{"gain_aug_db": 6, "num_classes": 2, "norm_position": "pre", "shared_expert": false, "patch_size": [16, 4], "max_steps": 14300}
Rows from expert 1 of block 7, named by matrix and row number. Rows with one number belong to one neuron. Each number is 500 + 50 x the weight over its row's rms, rounded and kept within 0 to 999. All counts start at 0. Numbers have three digits each. After the name is the row's rms in percent of the matrix's.
# gate: expert gate (model.blocks.7.mlp.gate, 4x320x320), inputs 0-106
# up: expert up (model.blocks.7.mlp.up, 4x320x320), inputs 0-106
# down: expert down (model.blocks.7.mlp.down, 4x320x320, transposed), outputs 0-106
gate.119 137:455389530544528455502445513495549508447478426503430470518508517520550540533525491460538499475491429456493441427527629475505375382534518484638460539394411468540528543554448444578483479516544505446504523485479422441582536473481483492405525520471492462539435507547476441550459468506563477511579540487369465414433534476470526
gate.120 087:523431524554526481542464486469625536472440536447442474496521473559478542459483494480502468550436494467523520491540453501489506465539477493372535526495498503491549529519549489453465491561442502425432464483558477422453536574471473527478534505496541564486526470473519530553515485473474440489403510487537429500424592517531412
gate.121 091:459507504457597509510469488519467481456447577460467463516438503429484439484603492403446552499535466549464538598549410532510582505456538531517533541444538511463503412564529426578534561477504504435492377529549544378390493466538448532541463489465448539523549503549557463490527422538516522568484513512507431527512400545436476
gate.122 071:547626519480553520425518421550492514477532439505494484474471522490568413534468437516561489548488480506459512473487499503489487527441480406473522473544533530398582432620446522497561482430481515537496466442468490467513462524453485509552417484427427480419501478501416484448480492441494622539485569486546624449560438412571462
gate.123 084:501482448483472500570518536559521543498537538380483483489498451478351503484553605492528657428518464520553465544515534491443505559367524518561498424512458462474534562510587493532411515515471474458516498502530486558535566536481502533543589469549479503493424448516502579442494404572530537566596567480484484483488486486576402
gate.124 093:428485523490490543565603522500563466427493468589497424454474389505529467490558503502459470525583482481516373444486518486505495527431505469481465488473524485401535508404487459396519534603453494380471477533551502496600616533481488570472462526537575535539540492447426511509410486520493498434536421479493567548524644531527429
gate.125 127:442451571672494459539519524461382553504527525484530515404482423489520481517481512492525503569548559498484497462516466475496579517386453519457506480554518395554494492485469512502456538522548443477558482524616506514441518468451543517528532487493458568414490530334501506520518405524543464520495547430456362551513549587553457
gate.126 087:532492539588511433525629466438418468500454501463430552511484513468525590476445485587589444496536397518517406484489427596470491470476559424522469469507460554564511442550482535474427516444500582466471457409489469526456519510471500386520478514545421459622503450502417525436535482495518491541506499513565545556461451443481519
gate.127 092:376426450470511421449544524516514484469456505537423461557453526552511549561537461486435489444527580478474490463574576521497529429542460416458489460513469433557577428564542515472459466559443544464510438512494501545494512593538529584466447488536491576558540496489526431566574572429701489427495490565536486504464544589518598
gate.128 076:506481441572487547490472541527439428423444570542464328562535468562461531569477536579486509432545503437501455608446558441515511465484543513529508480544444445501494446518448542439543541441515508500521536531483464501439502470557476488445573497507499519511501529523445581511519445488525559533582575525597515467426439507478457
gate.129 089:513407539485462461566497443506500478570522505479592455447451477493455611556479569452423564515523446551479552530471378592536384490473454588631502465514549500492471524500511492510423424462575484495535503500371478504418442528450503537477455469552517519462479463425468478468389504490497458416522481512582449530518476543548547
gate.130 105:385477484449493389514539562581453466472459529555471441544493428524579559423519538507489429469495460453544448558444421560527504492398493524520520518472450572532586551487515495479373436522419504490488429487554431518482443516578482551480528540409434422499523454501376402539454529418561457480578466444485572469463468427473485
gate.131 124:503527469450559421450557459514537569456500457581466547458525485421481498580544480537529520506615496457542480489482496511472451399422522444475445463529524510497545542556480533528548518484409531546431518515538444526531534510481494516467516475458474673398496368426542505507527650583493514529456502472594583514526460574508514
gate.132 073:465425522462559486490457467450499563483568482355595507521503563548462458455550514444556536536527504505511456497468543423534550431415515502479495499569605576530486517537460455478471492534505506485470596484431455443472458481440504496433450545533538501550507495524507477576477487474512512519434559387542537525521504396480564
gate.133 101:520595476501476463523422492536583533461488545462484459475570512537469443536496530533527485543561506549472477574534550541424483484522555465394514498440526490482420549491459500490522538488467554504485460429482504572588451511531508529493496507554555459597513543489588480542450442600527485574398473520442643488540460523436408
gate.134 090:531514520492550470463443477442563503523582448426612476421432429532520551510547549566535482436417489489539514539433505474512551531395506515516499553461538526542493509487426515461507441514603537558413494562446506567489533567502495589523563547527514599406426479525483458541466488576477441491567554510557575552488460549586544
gate.135 087:543568539540589482441493484521468537466481584454434520480360449518563477544390543487552590530440561466487546493445552648571487514506510437496507466535460478532534492488504581507546544512550502452525477550451509525454516466461559426490430550520577539542384518544508559435456533503477541425497422485489524430587550523477514
gate.136 110:482418579491475563467512515510505514624500419479452500468547458495527567514586435454534467559495517464484493554440529420426560538527458428491557526489518521530487478488549513494510455532526541544427511526483508474525436518446468530473521524622538543476452524469514443551436400554534519587432502461348500490567473536610471
gate.137 074:398524483476471498482459491502490481436492489441480517460628556528502600426491521502475520504529471505528606542403564520485432575488421455549551570461530515463515507482507487490558532446442475517485442512471466553349582534454526413501521575533587544491518607583395449559502497489523430459505386524496571460453421573510530
gate.138 089:406404436517488466491528536555459529533486574464464542493433513485427435422563503395470465447516476630539538552448463515495485464590485514522484487549495535464570490558526539502470443508532494485560506534528457425558486515586524569489548561486475507601414506411469490426570478601503467466453464521535429555451427503558669
gate.139 110:466543504521501483514514465540507521562534497501565540452462500518463565479531517519457476534474469462498455566470581491520495545596461503500502575587585452451502414517500515453540545486479463435506502467459523564536528452527524441444489461497462471497562522534494443530524608632401468550546551465465523495461533465496602
gate.140 095:565536507521564414500479510481568479479523475475430398427603500430484518558560512491520591507485458524515522497517539459526407472545492451503432520483442435516507461487508504552516501544414461497516461473512512471462534471572493524432512510461502401472486506440585549525523466493523552454562556478470496496570518469475521
gate.141 087:522403459443454519484483450525570539490449471543599500462570574538456547403436530514472498527520459510516447565558591486568486589574558508451485484539490462516576469480494516390476424435470435471535489564428463433493463535498491544458499484568586584514500536589563481482466464515531462439460519494483623536500555423501554
gate.142 104:495394540504536516519611438441570471488502543465473412558430506451570532504497444525516428470514438602548488546483503440509423603547524478551560437478542446584484545429565490535543510472559528497514560340509589574475567479535552542495559475538442377621586524512521388468530503545402577507487490419558462489491483484469527
gate.143 131:515452465556488512469509500499478548533450564390430574524512597591461503500464475402507468495545533473419320556518383463466576522453499528406448506405550526498529458528472474581410459502435467467540421478458465426496589516471451548413426487479492523514465483574552549513429489566526437543525487429516579505528481481493483
gate.144 084:529556501535509439515581480509665508459482442509497539458514542480502479492485523511503558461465503515514504588520502466455506525474512362512595563501426382500564481554493492414421486472492548505535477489513458383493506434572496439414501494570495460555544512476450474532530451449530544455466457440614397452470463455579515
gate.145 105:547559492526553434482451519479529454476468550482475443504512459413488508517459581478564461523535504443509505504538375394529425470447442558552527509484472517450528617366581581510566523460490465562506557592615402559411433521404522471595560569512414545549566494574465531425464508484516451542478535484477535500421524524531456
gate.146 094:449581493602630470527394498477502508544491494483497520406549425525525502468511402502492536535496429549431490520471591527502471543454442452451422531470529544473481563524529517492570535505453499462472517466449452453459460518534414468514438501533488454493420616550386532483506487477428487486537481506378564513553485457575632
gate.147 145:542492552619471554496495499518535479538455423358622503533489419479502495501486515454474503448501460467538326479424519501439664521525461543504431460533588476421480491545500451531474543525438525512493470558528508470445506517433446525509510489513515584472448504470449578545517478497479489441494458527472571583475512578488467
gate.148 082:487430395462566509558414532454574452520557549399572478466510436494512418413421493487432468457483529487448437556509512556530545427519518606544464591500417478481503524510557522483560457518463562519521433360548489481451463451473474498556550496469444518534501514484537576459530528475581552393483492494437501450490480531496522
gate.149 103:555499485505472509467513494497474408503490546510390484524462542476469522546523529532489480504372544661445535609484521417482453510472521488671558535477318484468539448565460482580522534502514475520499395582523444518524425513497441483566549528429484552462525493461468531421503475512496445499478432512543411635502504410476483
gate.150 102:515496530469522452473476505469536488472539542464508559536517529461516481469466637473542411406461461544543478484596559440487478541479476503495445503454460468474521506412433486439459415492490502533510322480505518502527582598489448492493543474554527447506438502583605524497525454485438484476465446463550427505421593535579469
gate.151 112:450583522508443435566497549538372486475544491526612533446430484521481484440542496513477413490492473539512448459476525564460433454617527426463554505486469589393509531495439442498540561477476410511527409539573514543436492474483472467473551480493456490494474504515495530533464485544543503397598372443560612548514579543542524
gate.152 088:545467548556487547524392525471539538493442494565595568393546527434502502508437523406505517584395499446473525497519482619587540477582578551532447542509460570418501603544474449532449463485467468492514472442515477598387485489539520575447490536510543503491499456467404474490506489550478477532558447488529498452522470469538525
gate.153 092:471457538479577515485508553466510505499494512519372591534415516514426489468485493493537452535481534499525412503508436432478497409430525534529491490558566516464501455481595554542547556389500520421525564502516456505510498414562488407615550501492460526428507565551477486408436491465515525483485462516559465447517525472480464
gate.154 103:485507554614586473460488530436530505590528537494519416537488557523590463547491536498539401483496435431561565609484488518494488489541445422544533528454554453466429501417556449377544521486571503518546474659481464584546375555574492558494491466524536464549484478437466560588480533470538452534483525521333590489474509530463574
gate.155 092:521562548438473417508485534573461481466489446527462500443498452498489454483501503520499530536434415620581482532510525509557473342500533552500483542523449444479509512524517535530480467507538519437481468424519523484545479486499524570546547498531492571532467570543564470477492482562395443516466539525457487596557603494629568
gate.156 095:566465477458464559504425529459440546534497516515470539468460445561542485484519381534406549503464466492509381529405541500431561472514482550579547472557582601476492514529465510489486573511491546569493653629475542533435485385532477462461548489493504467494459458540485482493578499509508538428453482477544449492498430566483447
gate.157 080:456543521460460518561502417532565548493600450597467461462539562530474449561423492608408463577505503551553490539460587563529512417547499487594496473429533528500470489484479438441488518549542510571492535436553567494486547495529493595453490481460577573562431416437517480459543470535382497516537459509563516567455479464518499
gate.158 099:506497442424558500468477497533462556537479434523523528568459535518530501483482514490584460440544435512484444534502522446509565514450552622493454593434477554535518461493439438552525529471488486504565510466533494558483405518465436508372541498448473533451442396495565532491473513520406538443584490501542363487474556546494538
gate.159 121:577481526551477448517485477499479522512604646645554416372506529499467439567612496534507516416421578490520520531459550587454657404465423488592486515530494526469470429482428532454493479518503448480480436565535575485499527529482467497466507488484494461523490534468442412585482537498526424560501546451561522497391503510598484
up.119 125:461584478570483469532475549505431534533551563477429432459568447494456499516561525558495471464479605420512516531505517426529420468454498405469521448537440463560480527569445642525475482527488486473511555516537556509564491467416517523471454482406478537498529547536460466542471454568652475611474511540563480500566563478467475
up.120 088:569506505416505459450455526458544484582551635423372561428447512552526483470522530519556427575480584481478520483564471491503457485451514510374518496445551504532487498488517476556427459504435475467466525514499444476452552602471496451516538421502431530466539458477481372393494559406444500465478513439501472488520630535519339
up.121 092:410537479474487412483508494489481426472531463511476463531414486492487489548620429393478465471561529512559575529426436510559614479409493534459420505476561477421576500524500405429548511462525522467450435581607473499483444471478530578538456521535542509474441447451529456480469409441575528498429488508583527511534465592484559
up.122 075:501503519500453522483480467527459598481449459505511506488425463515446512518405459499450512467485412487503476461543515532461489557392487468402479412458461417472547562497505498501465408423467483563528491497507452480509508449552504463541469439396517522523482448426510379546491495590363476626534536455485609440582593451548429
up.123 083:457490509530483502554553451493380405521499521592457508459546560558564485488535347506519451521480559598599555451477487543479517604496481452389473482561515438508506585481465538466455444507467512547473444478552491578415455567486531516609519454391471519528475520524440497607510538486418539455444428459498495505398565482472539
up.124 092:431498534490494564560593514472468504570486506410480458569529538531572446465528532439579445454496493517529444528611522494510532541391636527428392514429535513508522456444383499455528530475515485441467462482515473396620534484509524533581474509518535449532536434530519511505455512441499459475557457565382563491444434436472574
up.125 134:498442502493503463511563462576452476441561526480453461528494522456474593531557533487478403538431522447577512565519518584507485453452526464456444432419510452450528448462471579293500499461404494511552402516480555665606602505513475454479531519546506526511495534536486517525526563525475479593455488517618597397518518453361447
up.126 083:486411484541487496506501442534533584523539447537440520530420645595530502547440581659466512439454497508523537484478497525462445399485561417398437425467570473631543474517518444465528486475557504504558468514608464534436568536508509549498554502443611507550548590504506426486554482555517513454500542468500488534452514469464508
up.127 099:477477520457538433534479451533554568575487544492451467526486536553582513556509568466528456587519423454536369449527472506487538499468420468463467520575447525404577419521567478589449463482470479490579467579483523459496552449559469534429452526453540591405507559487423498486468587436521453443556464487568475446477500500507474
up.128 082:486494489493459540508485464478552504371539606549467499436548574560500449454503429512470360516522514390497517422577352541410548399513535583484617518485608546546445490528536491510530518501453448464520534587450572562474552500451447524570564517500470474484515488614499537405539507500457384504440495488530442494514519535449411
up.129 089:480543472509566503549532465527543566522483591500449580502507536559439470465626502521472533579551565430547562541492549491496474498470461491447500454484539477503461482530431491374404506556480501545494547454504536512521521520620484455550513533488505479469534522540477493507579476520517514609462437539531575490523563472423417
up.130 111:530480480516457423491497551406488366530531549516555524489525593559519553547502475525475452465492527480445487437481448559556528395489609491524531573473514475517520500536454491498483503575469498485461407521543548695511478414533535502475362482510473495544517455470375615511498583570545519487456502445497452484548489465516410
up.131 123:533525491454502594518513516437503535543489465700457544502495482478537546483529403471504475426554445605473443548535516360559479439488401507500458452504525549481517537520534489493531525538436455458524332403597532553473441601477533534492495505536609508451429542600435494495504529477420434515544534433495495440492452530536578
up.132 072:454389419441473528509521522378507478571565536489525576481385580547497487517451450590462458539524466468476536578521438511458470463484411541368447440573536451456533433551457437494476553580511503494504479504528410553500573552529487600508499533475552351498575441459505530487494472465464487453508495486563581454435526560580505
up.133 093:533531504510490457569480464507543577520493475416513475509485590545528446587618601511556425480471505453521407517538513548509506492562537513354455544467521489532472519514414476493467469448500572517464497467537470469568478535528441434396458439562536517556508475473653488550459499544532463560469437493415543502591494508528411
up.134 086:505521505428497488506499505542500577389487469429454451564524563462452542421477569380533587559553521443501476475519499456546415474520502551513489432495470476465401481453550546488518466543469495544558514540566514369475541482430536446539460496466508480379557509456503513456537593467553535493484502492530473521509496430497485
up.135 088:607577526563574523490466514538487510563536478452486463506422540512595503492551499527524525528562536473470530585521536568518453429434554423503460482527404505583505412500431570510509544480528506533480487498533502586549496461426543414401473510421529456553394570518532575520449441469496535471434425460503497512497457517512471
up.136 116:568540522587577548438488522529457525476483544580522585513476537537543468472500514541535460477528509531510559462597530483489510480418524558418470363538485500484396447492519489449510535505525494461502469537557547470539509500567562475506489517526491429490554482524494463495485542504562479586573557497497488524477533443450473
up.137 074:549513470498462575537442552483437573575397572513508562513478459487517472520520548490496467435507486600418490412565523467505457488566463517505493486588413497482548565549493438536440483513559468546573535544453602516515401468561525467488464508458427491519487506487627505548490441587507478427538491444471518504460522420476462
up.138 087:524445516553496564530518475449469413439379486484397574468517450455635596514527452452487488434464502307541452494513460519529507437419434466555523497408404494510400507523443511507482468537470490409558547468499438561421473499453543585484521475479542478441481413543586486524543422504450481494465560538475619538536555467530422
up.139 109:438432503493472457455585529458409469480517511459537450544574539563500505460533542533584511502527512468556553416486398607496433540461502535465463479426525490497457585472470480511476542565590535532467465614545479410459511582469457421490570575501568501458487510406532508464513471424564496519543467514549502509484453472491379
up.140 093:537441455556525495566453505485503553478539515577429458497493433495482544461494525451515460454455461513509521490487532530425416468486443495559591500491385552523461444522513523549582486558396450483547598388482534545544589592551524520584480504507455503526513568402509517521458479511577532492521438480550407433522480523494658
up.141 085:514498459493504427531450541482418581472443437496433551504473481510468519513457509546504552405531525443534522467467577439484677670537560535487442508555521469487447454538512484407506425448486517484454554542435495509567499561591521539492541522442525564507589542583531477524518446480555401595475506469523532559469461463505579
up.142 109:532317486476461551576567478474541524555575487566538512531458487538564607488370513476504440468465486590532578436480487481455477547422571562510546540531486460521582494558580550465516482538461468425511613453501531529482566452581505512514506492486531512534486575437387545534463489514485500489568524520395468488490516494546608
up.143 130:541584525477516468547540522501481538457565476565552467492517384480504516472526497551437541512447432523557617432491636520507393518509485438569544485540504550489512523444538548412542519554584503580512511528528521578468448485587535476588593501480504522453533545506472464470525522465496555506437524538446393470465571523481518
up.144 087:472493469432602546431475527492472516425556561543396545547532436518487474559483486431470515519438600467511600459441478537502592577580510547448458548439471513436449573503519501583604483469492447476556467486505481547477480575492507463660504499422506548431504469516506533542589462493483512493526511469439513507479539484350456
up.145 104:434552544516493520482492505487548506484503425420504542512450517461461505485465465503377484504511487537589445530481453427455317521541539500553584478565501424408500471482448397536496491540513587452448443444462570542644504550438572471484474504456517414460488506470453447518406473461526500493477444590605554576463519472498505
up.146 093:485584525590511470588516546482503495494457536430479553426474484505405464427396502432530538470559403462513575516510453535464601427448525544445520493359485494466438551491510488531567500469551536442485482497462529455516541441535495568435475546512579502544426542492519566444594532446494453508528502458515579526526451516596532
up.147 144:452552534596434564500550453465560464475502479363568496622540440463477522521383506516461527514492411529474297500472507488441666498464504548470426459465570477518493496557426447525441486491518521552440456508491496508468490518486460483487459472531488449478424540430534502582501511536467563545535504477435624586439474558548462
up.148 075:455414460545420470464422484537470409419457505398533558542553509455505502556560520527471556489530430546481571481481532666594479422377469478518484554442447547546553520549484584505527597518565528511505399467559545533526474471456487483526502483486464571469474495489416508496463480485544420536564479443588536521435567566555545
up.149 103:546482496470423509506457496444505466496539544508431462548453531478471473481506519557454563527450429577506538574466522488460497510486547508674574499516409530483477405495517515569565498517525516475487484578478450463511503461422473525581582446476502563487462487545430516472515572531477456449532493548556385593472455383487417
up.150 104:566477522525545441480540520402437460406590506454553595539579491557537482499507511632522463566447561465546516482506562478481529425511522502526530429396448552463497586507440512560444496535527473472499514450439484521534482505479506541532447480495615487578429498600553567531445475522470504523547409489484420456497463419408506
up.151 122:485527461442476534526576469491430426456528510481517495497467518527508494454448528473535513422458479483471595540500467442537497550468495478503460521563453567529553464557479422443623477478554522567450433389521507550471579482513481599489495436464567496552541621516541474545522486417489516425493515506441454464470393523532531
up.152 090:502495468443552462498623460538501514511488562613518445467434514530508411494605438532464452485506446545475493469499475533483530547526400475527430462488491604533499530450492600525497466462499526508444536437476523544601541604474498462424418565551463498593507570504434509486371532472515453490464466532515533438524520548477501
up.153 093:544492584484573421492584484468527509454522539654413542539491507503478481532525458558497574489537446412560417550526530479499461320425515505521515605416560571470515427527536485531537436560444496543573491507450441533460452510488536469493491492561456429548548486468513505449514514475471489500535540566430472460475508464461461
up.154 101:460586521456439551502549493531519633466523415607529548454545470465552529479435398521439461542516564538557592549427556634558494551441535476613445470550515532429494587562506423540429463457476507491480604428521540496550633403463506457512518534469414532403564553519514473495516570602572539508548549453611525537524482494542499
up.155 095:560549480404517439492512491499427525426532479439543462415436516462475458486431488483458516539417452486485529454497536428461409528561463556532559446578456501529523571516452495507455486566664544497542516480533470620514389552475475495500446474437514487521480433445527535529432411506421523505547510467494540510490478513596487
up.156 099:428417489432509513520423478603467539542458584520474546564481577455520495514428511544543638520558481534495588515430665500548435476506457510616580487514420410521511476590530530513524473568584462479508538468471453406553524490442524525435571517480530462470512475547438611518483520458561475477580463481510504512506521456575537
up.157 078:549389522542411555567480534405483429481380533440529596538529473546558501453600531429501454497516532427459506574571516457500451529587502518371534489454476453462526516521546551507475515558483497458548473559480474478503516510459523477404548545526470437469481536497527542547431540504658478507329412608508505512453554489399442
up.158 097:519487505409524607506439457495529479491486469492480499597482526480482455429516532589460409466570488560440581461482530495600480553466445475552531460488517523529438567526461487439471486541451513544443531449495438441438567555537417538528480462435566498502492475444525542584547543580619429520532456558493531454465532430517493
up.159 115:508498540540428495527488446485560459443489440579503476560646470457531480589472456445527442524512452458529356530488469505461510428418520509399529470487563416555461604503495550495451550529466525555477467567664504579561540501545411556499486512497480538511561421516548490524547467524512511520425419516476448572502648533430348
down.119 115:513445390586502474520438427512519567487491521474451515573489485523477549500506437457461450482487503537410511473515438433533523531494511597526549424612456526443503550477437574496495529518438437475515408455351485528391477470501532494521428496524456586493515493576418461543440551458477483487537517459466625623403363533497459
down.120 083:445499532499426524464442485550522556457576549556592501484458543432566463465459487405478506466392497584546581502427538611501611537450442588454515484476488506494623549514455516510494476498440534410502430618507505465577522518500515404496482521512519476533534607498479449469484576497551565502659496586509478546602423498517457
down.121 093:529513467489452497493516494527593597492580562506459394476522531504511467466374423596451533563498475401437467545551532587494426452587514478557532462429603546452489517532468396481456459495407467525494425418439496378500510489558447473482431567527526554477508399496511553477484455527597572418575474508474627459536440600497473
down.122 076:430440545462519491501502548466473574484607474509430400475583483542462459535482530475501519571535487552497513566536514484405441432536528440406517499470515472521618463493481505531507582437541601516476500516481493433471543442436514416631502466473455495497501504581468560495548440515512445420546575478452515504421479445463445
down.123 086:528497413484487609538509486520460560593474527537515490476562447543487468464463548443485601545561471482448553443545448542528449546518586470462549495488522397478501565577504487515536610502565551526480590508456608543560566485529483609497537483500449480411512506487500493521479469534531520441470462501443413497545511560473516
down.124 090:519502517419495635568549451513517482454503403573446557456488599585487422498524520579528597502483504613546513479513503518489581525433513545614497486565511483513433555505477444538528529493499512412518597600466410511420408509467537527560506532415547401544485486419468534436517450479478536554428530500427573470538331450460419
down.125 126:409496501518500484525524483598499391519515557593533506484485498394574544563593594463524543571376504440495463546423484517435480386531535490482488499501472470510452498561592484511517449482456403462458538505591551483486518476488493473434427542480501416484578520487514528670521542531464527421437506501413506474542543480493502
down.126 080:569479589525462543500532529500462453506464469502542561479483492456499531474583487535538517521480431530512605525440507479607554468514549443436471619581523574469572460551560458476521499484518520539408519462502571559531491438441539506439531504528466514502434472492421448531556496516441447559493423479565512478538407478481573
down.127 093:495446501529548469481514490542435533414616537566533519587433464523512545449560468549482441490543462604482485506475487541555472538445549563410452465496521472488492498439505486446451563507491511498512426470557455600551511465504499497475462527413439439519548504439526493490508551464438543492528571496572454570567407468450531
down.128 077:488489583470576515466503509574529411422490452552481444476487504503415534566488465502482586492472579655544576461451430494507625382533493488501457471481507469585549512530506526455506507483518571524421473459545561571431528443545505537503536456536491537511559530481457573415446476525455510578442503509536502474502567517546383
down.129 087:528562497585527531548549497476546463496605598586528545505496514451512507430478498412523487497418538537526532530529531476512492461570525429463555554400500565498587499510442465488457472474625487518491419439444459387501491503449545429357429527471478473571489430497436440414503441471403453457531462549560507478534458541529593
down.130 097:482586507473453499574452453545503540528460552567561537508539477489438452457505567508513592457528518507470498444526480537556492550579501455499463504499513485513448546508594542482503440510448487549517499548534444542467453512474438436613500463514487460572478474429550468511487524402557469559453577526484427479495558545564491
down.131 109:453522581542560524489490504603519514427532484534581466443531565512529556391521479392571560486441487482534599433489455581517531570494542565452494485587515472519481421488443476488505549559490501503552443548450517419499517496516498537576473502517562475423461451521464415610481564453550422573480507515485462494563363440479443
down.132 070:515459502505469452385461488527492460484463492557565567469521510556437531500556547489458474459578517457498479518544480534522540386440493564461523475488509500502463509518548493475432545530569513497490626435554515541438520486489414443495520499426497478539551526465590559511549456506525516557479530527534504541506428548503598
down.133 099:555479486471524476513522492502528444502402546575457441421477455472476523495517416534550504466430500603612492519537490459495511457464506452478588496536453428403532463508546596488483575497587507519510506539382494496487542432515549411464521444485481452495535461478427571651510554531577502492523474514567429582420447491585491
down.134 095:453577545536523547523530495464468554358633498456377530551451519524547483538524587496483497450546446525514417560474565514464479552593546464540565554438416503509538593482413514515482472539559522468551407581409517439500567494469499546526415530501470435511520460575421495470536526601465473507480524484413486431558508617446513
down.135 087:511567459532554535513438488510536504464430518461446443509489449553501612577403663474485469547528575553485403468502514554571547584430436555531509493475536586500444421516474471455467515442575500479577517472440553492499417543532487493455509576588603480579449502501387404393473486499535488622482454458513427476391376499473493
down.136 120:389484453537514446549538473463461525452529588555351572620415486442515565552588486567480494546527580435477570526512502505454516455497510464500449466520468465499613491494397484455461516530391502495449520582411470455501468559503565454516468531405465421396536595500533479481474497439448503532557472528481490520594506545507513
down.137 076:504571500527432507545587508448539314536562392570442430531530504456475552391563489547498421401435527409463485557508452491496458532407537494517453524534567493521447460476510499570499460568518560424450577453421499644508501571525520516438537485474531535602475491486475450472629458534501549404445478459504484418440451474486525
down.138 089:485532448466554592570407501468484570379493392587506472544518542495484464539474560406491512548535642526505540448471557449601488493566509527586500514569526542524551551461583479472480500479575502547466443452497444458518502496574496568483494469452557455536585435434508503429545446477433526554509430571536479509441471525495490
down.139 107:552427521415490509450512489472484493492471485636454490482528532511544502505512510606527458497564425520478570563544394512502543496412553494465461519456433582441391464508510419451466434538473515551513489635502476585518480475545450545487484455546502461483601494515365434441459508569474520391555559462502515457574515566460456
down.140 099:440490527582338478444485493539468507498520563620518532484410486469506488510520464488436574407519498566459533545499430554573527459513496558460465556531503536548454535533549578565464495473570516419588508506587477479604447510496516495651609509478468572519539389548492494535577519546542479461495551508499535538501462541428521
down.141 093:544534505485411553526526483484448499369480431493508540500538473532496557525482407411601452474551502504525594450534566576590491495510504476500503518478528653545605528545519470512490511474543515539558546402469534428468541562478471496512506469518563443517479469539478467420532509473526499415370523474432466500572506528489592
down.142 107:541488529492534481567447552471471408508520493550476565505502458513479495413527469494464504457376513509499439540465505460518569473562518618486487540484391592462496518460499528402507510485622490510399584455472503367590523507506565475488598503537423405530510455453509457465531499440532493538549530447450462518483498417487502
down.143 137:464508511519512460469491514525486478573434438513542542459459551554521539506548456433472500495582508416473442407491403506531471580494462482547482423441510472532579471521481449518531519458465501456490522521407408507467510502530500508551520423508536532463461475547588508565537546513500560610450475522562538531554425507511457
down.144 089:441574452475535479570504494491527448624443551436541525506480450491538489492496487411518525536461526421497578472563476534547545454543459428495540550592523518479475487589553468469481528482453434498365625527517486592555443522497563499501482526562500459486519436482410418515452493528530488503417459410479513464510450420461514
down.145 102:538567577602630496598563498544601393587435511387476485573483456486494531501457518498393474511481478510574523519574473518542516619598520524510510497508490490512492531460504420422410552539507524449448476460641547577452453523448498527441352461479510591511455563554433391429417442526523471467543492469400468549481603448452551
down.146 101:575522532482552535520516478537497479484529479445460488539499414475607485477439594476399559513442495514435505534501479540498531540442554417519527565533537442534538482538591501447472502459520429398531617553524515489498492474432463631508503514489383441518524382566481451490555480544495468512535488522445469469506476503519464
down.147 134:535472504532453574517491465459512501523547512458473491421503511508498625507513403529576564491484553539541450456493440477466583505477463487442521497467506537437565521551571549431537548464427545456536558521357526545568605530515565459511578480497473523488527520506484400580459469539479435565472493513379473500344400464422497
down.148 080:519490470549556460466572574498454589512474453568478575458446400549475457466548493373595455555466525629548442487513470469535523567490445491583472474549529607553488564468507520459551526486502432503420503562431541501522396515554508472502352446518553601473507484536596548523398522533517602514419438424507503466536478540538435
down.149 103:445483523550507519382473474485501592497493550452394521452504473509554594411525572591382539511480570413501422524530529424541475551485461465566561525568468457507479456558479573458462483517449502459494532527338487522606446423477462466480566503508537538420447539449426504519527476431448520420527528522388491515385500559516516
down.150 101:463512608498467465521527528498513439603513479513558488424451499485471449505458509509513487442469498402498543448454536476550415444492504540433464457584545529538587512499492431481456490491495534492525593577525531483469550562430502476589561490553494582522445483480443520497536584469602453482535507552446471550524481557482486
down.151 112:435494545478536548636473480507560508566458512456530570460470520498439482437529525410430467467535499551464509527456546466492683465423489488490511405468493577468484497526539555497479484513459514477536458534536492466485523551554563503489493493493494431474504570496506486519503452538526501580562525536413495540470429488431603
down.152 094:561411549467482520520483498522540592506522581489470429458437545490501483469456526551470564535495413537576499558529552532552457523393513523535508488394467561527396523545549503519454529569483548509619505491478534415484456493566508461464615545497502467501497432519601509494444536474488464426487479447618488483350452439496544
down.153 092:502545589456479442461521477474540415469514534534470539491539442468554494557439521427538508578459424636453578539466379486388528512562487508441494459530522496503633483524500481462516507437635575469486477452487513588520528482432558513417528496502472502564496527509585431505484564464485476570508506484543557468505442448569570
down.154 108:597429491445483470492430538466496512446532502433532442480443552550556444536503452498503533512690558498571387451518555595574505560500472455439475545494524436455553498460425480487498525492511563551507425475522455392411466509401610551503579548538476486433406462512439455526569492538403565449555481425430510514576491384536440
down.155 096:506478414539509541466614527504440550518441561467487487500434364589466481536526572617491452557682484494450486484478480403510439535413509425413488434515489430503473566484419518459483569550468579494537492487465477575488500462438586473618433467531499491542483537468480470562544570540603506505439512478475577487484495555495432
down.156 099:441513558547477498435520508457521519467420455518558451460451562455441513493454628522502543511508455500448497662554503537392584519615448555544466424500525497448504518499453480514566543457391484506610406424494491521520505547496539408489565566470461495541533527470497526378477535487541506480492495496568362480519524520583515
down.157 078:447465483555534466451448525496467491458552537574475424452459554519446553481550494553483494562579483447514471466473578477513422537511490428410523465518466589449428496426468481367518567566492493559536505507498506499465397427531525541536456434468550514557545582594457566564534484500502505518475524582559467424542529542451488
down.158 098:582468531538521532439521475559540468510431578503523488472491421434494552599519466432450470508446575416577470595495465479460486484604493575488498443504435459523468482584500417446567515467534500502394463446547490318542506464393542541533508490521535518483492501570452559487482504504487519471555541410498480485542471486446446
down.159 113:444496534465549489608502544483487561527338528509593518436499466555463541383430434535538477482493481399498436523481488466574511390549527528511479506457484516511464444464533487536545625508530470454592494490622479397526499500481498524446511446487510570568438394509622438508435460477490553528521535496467566525591571540523408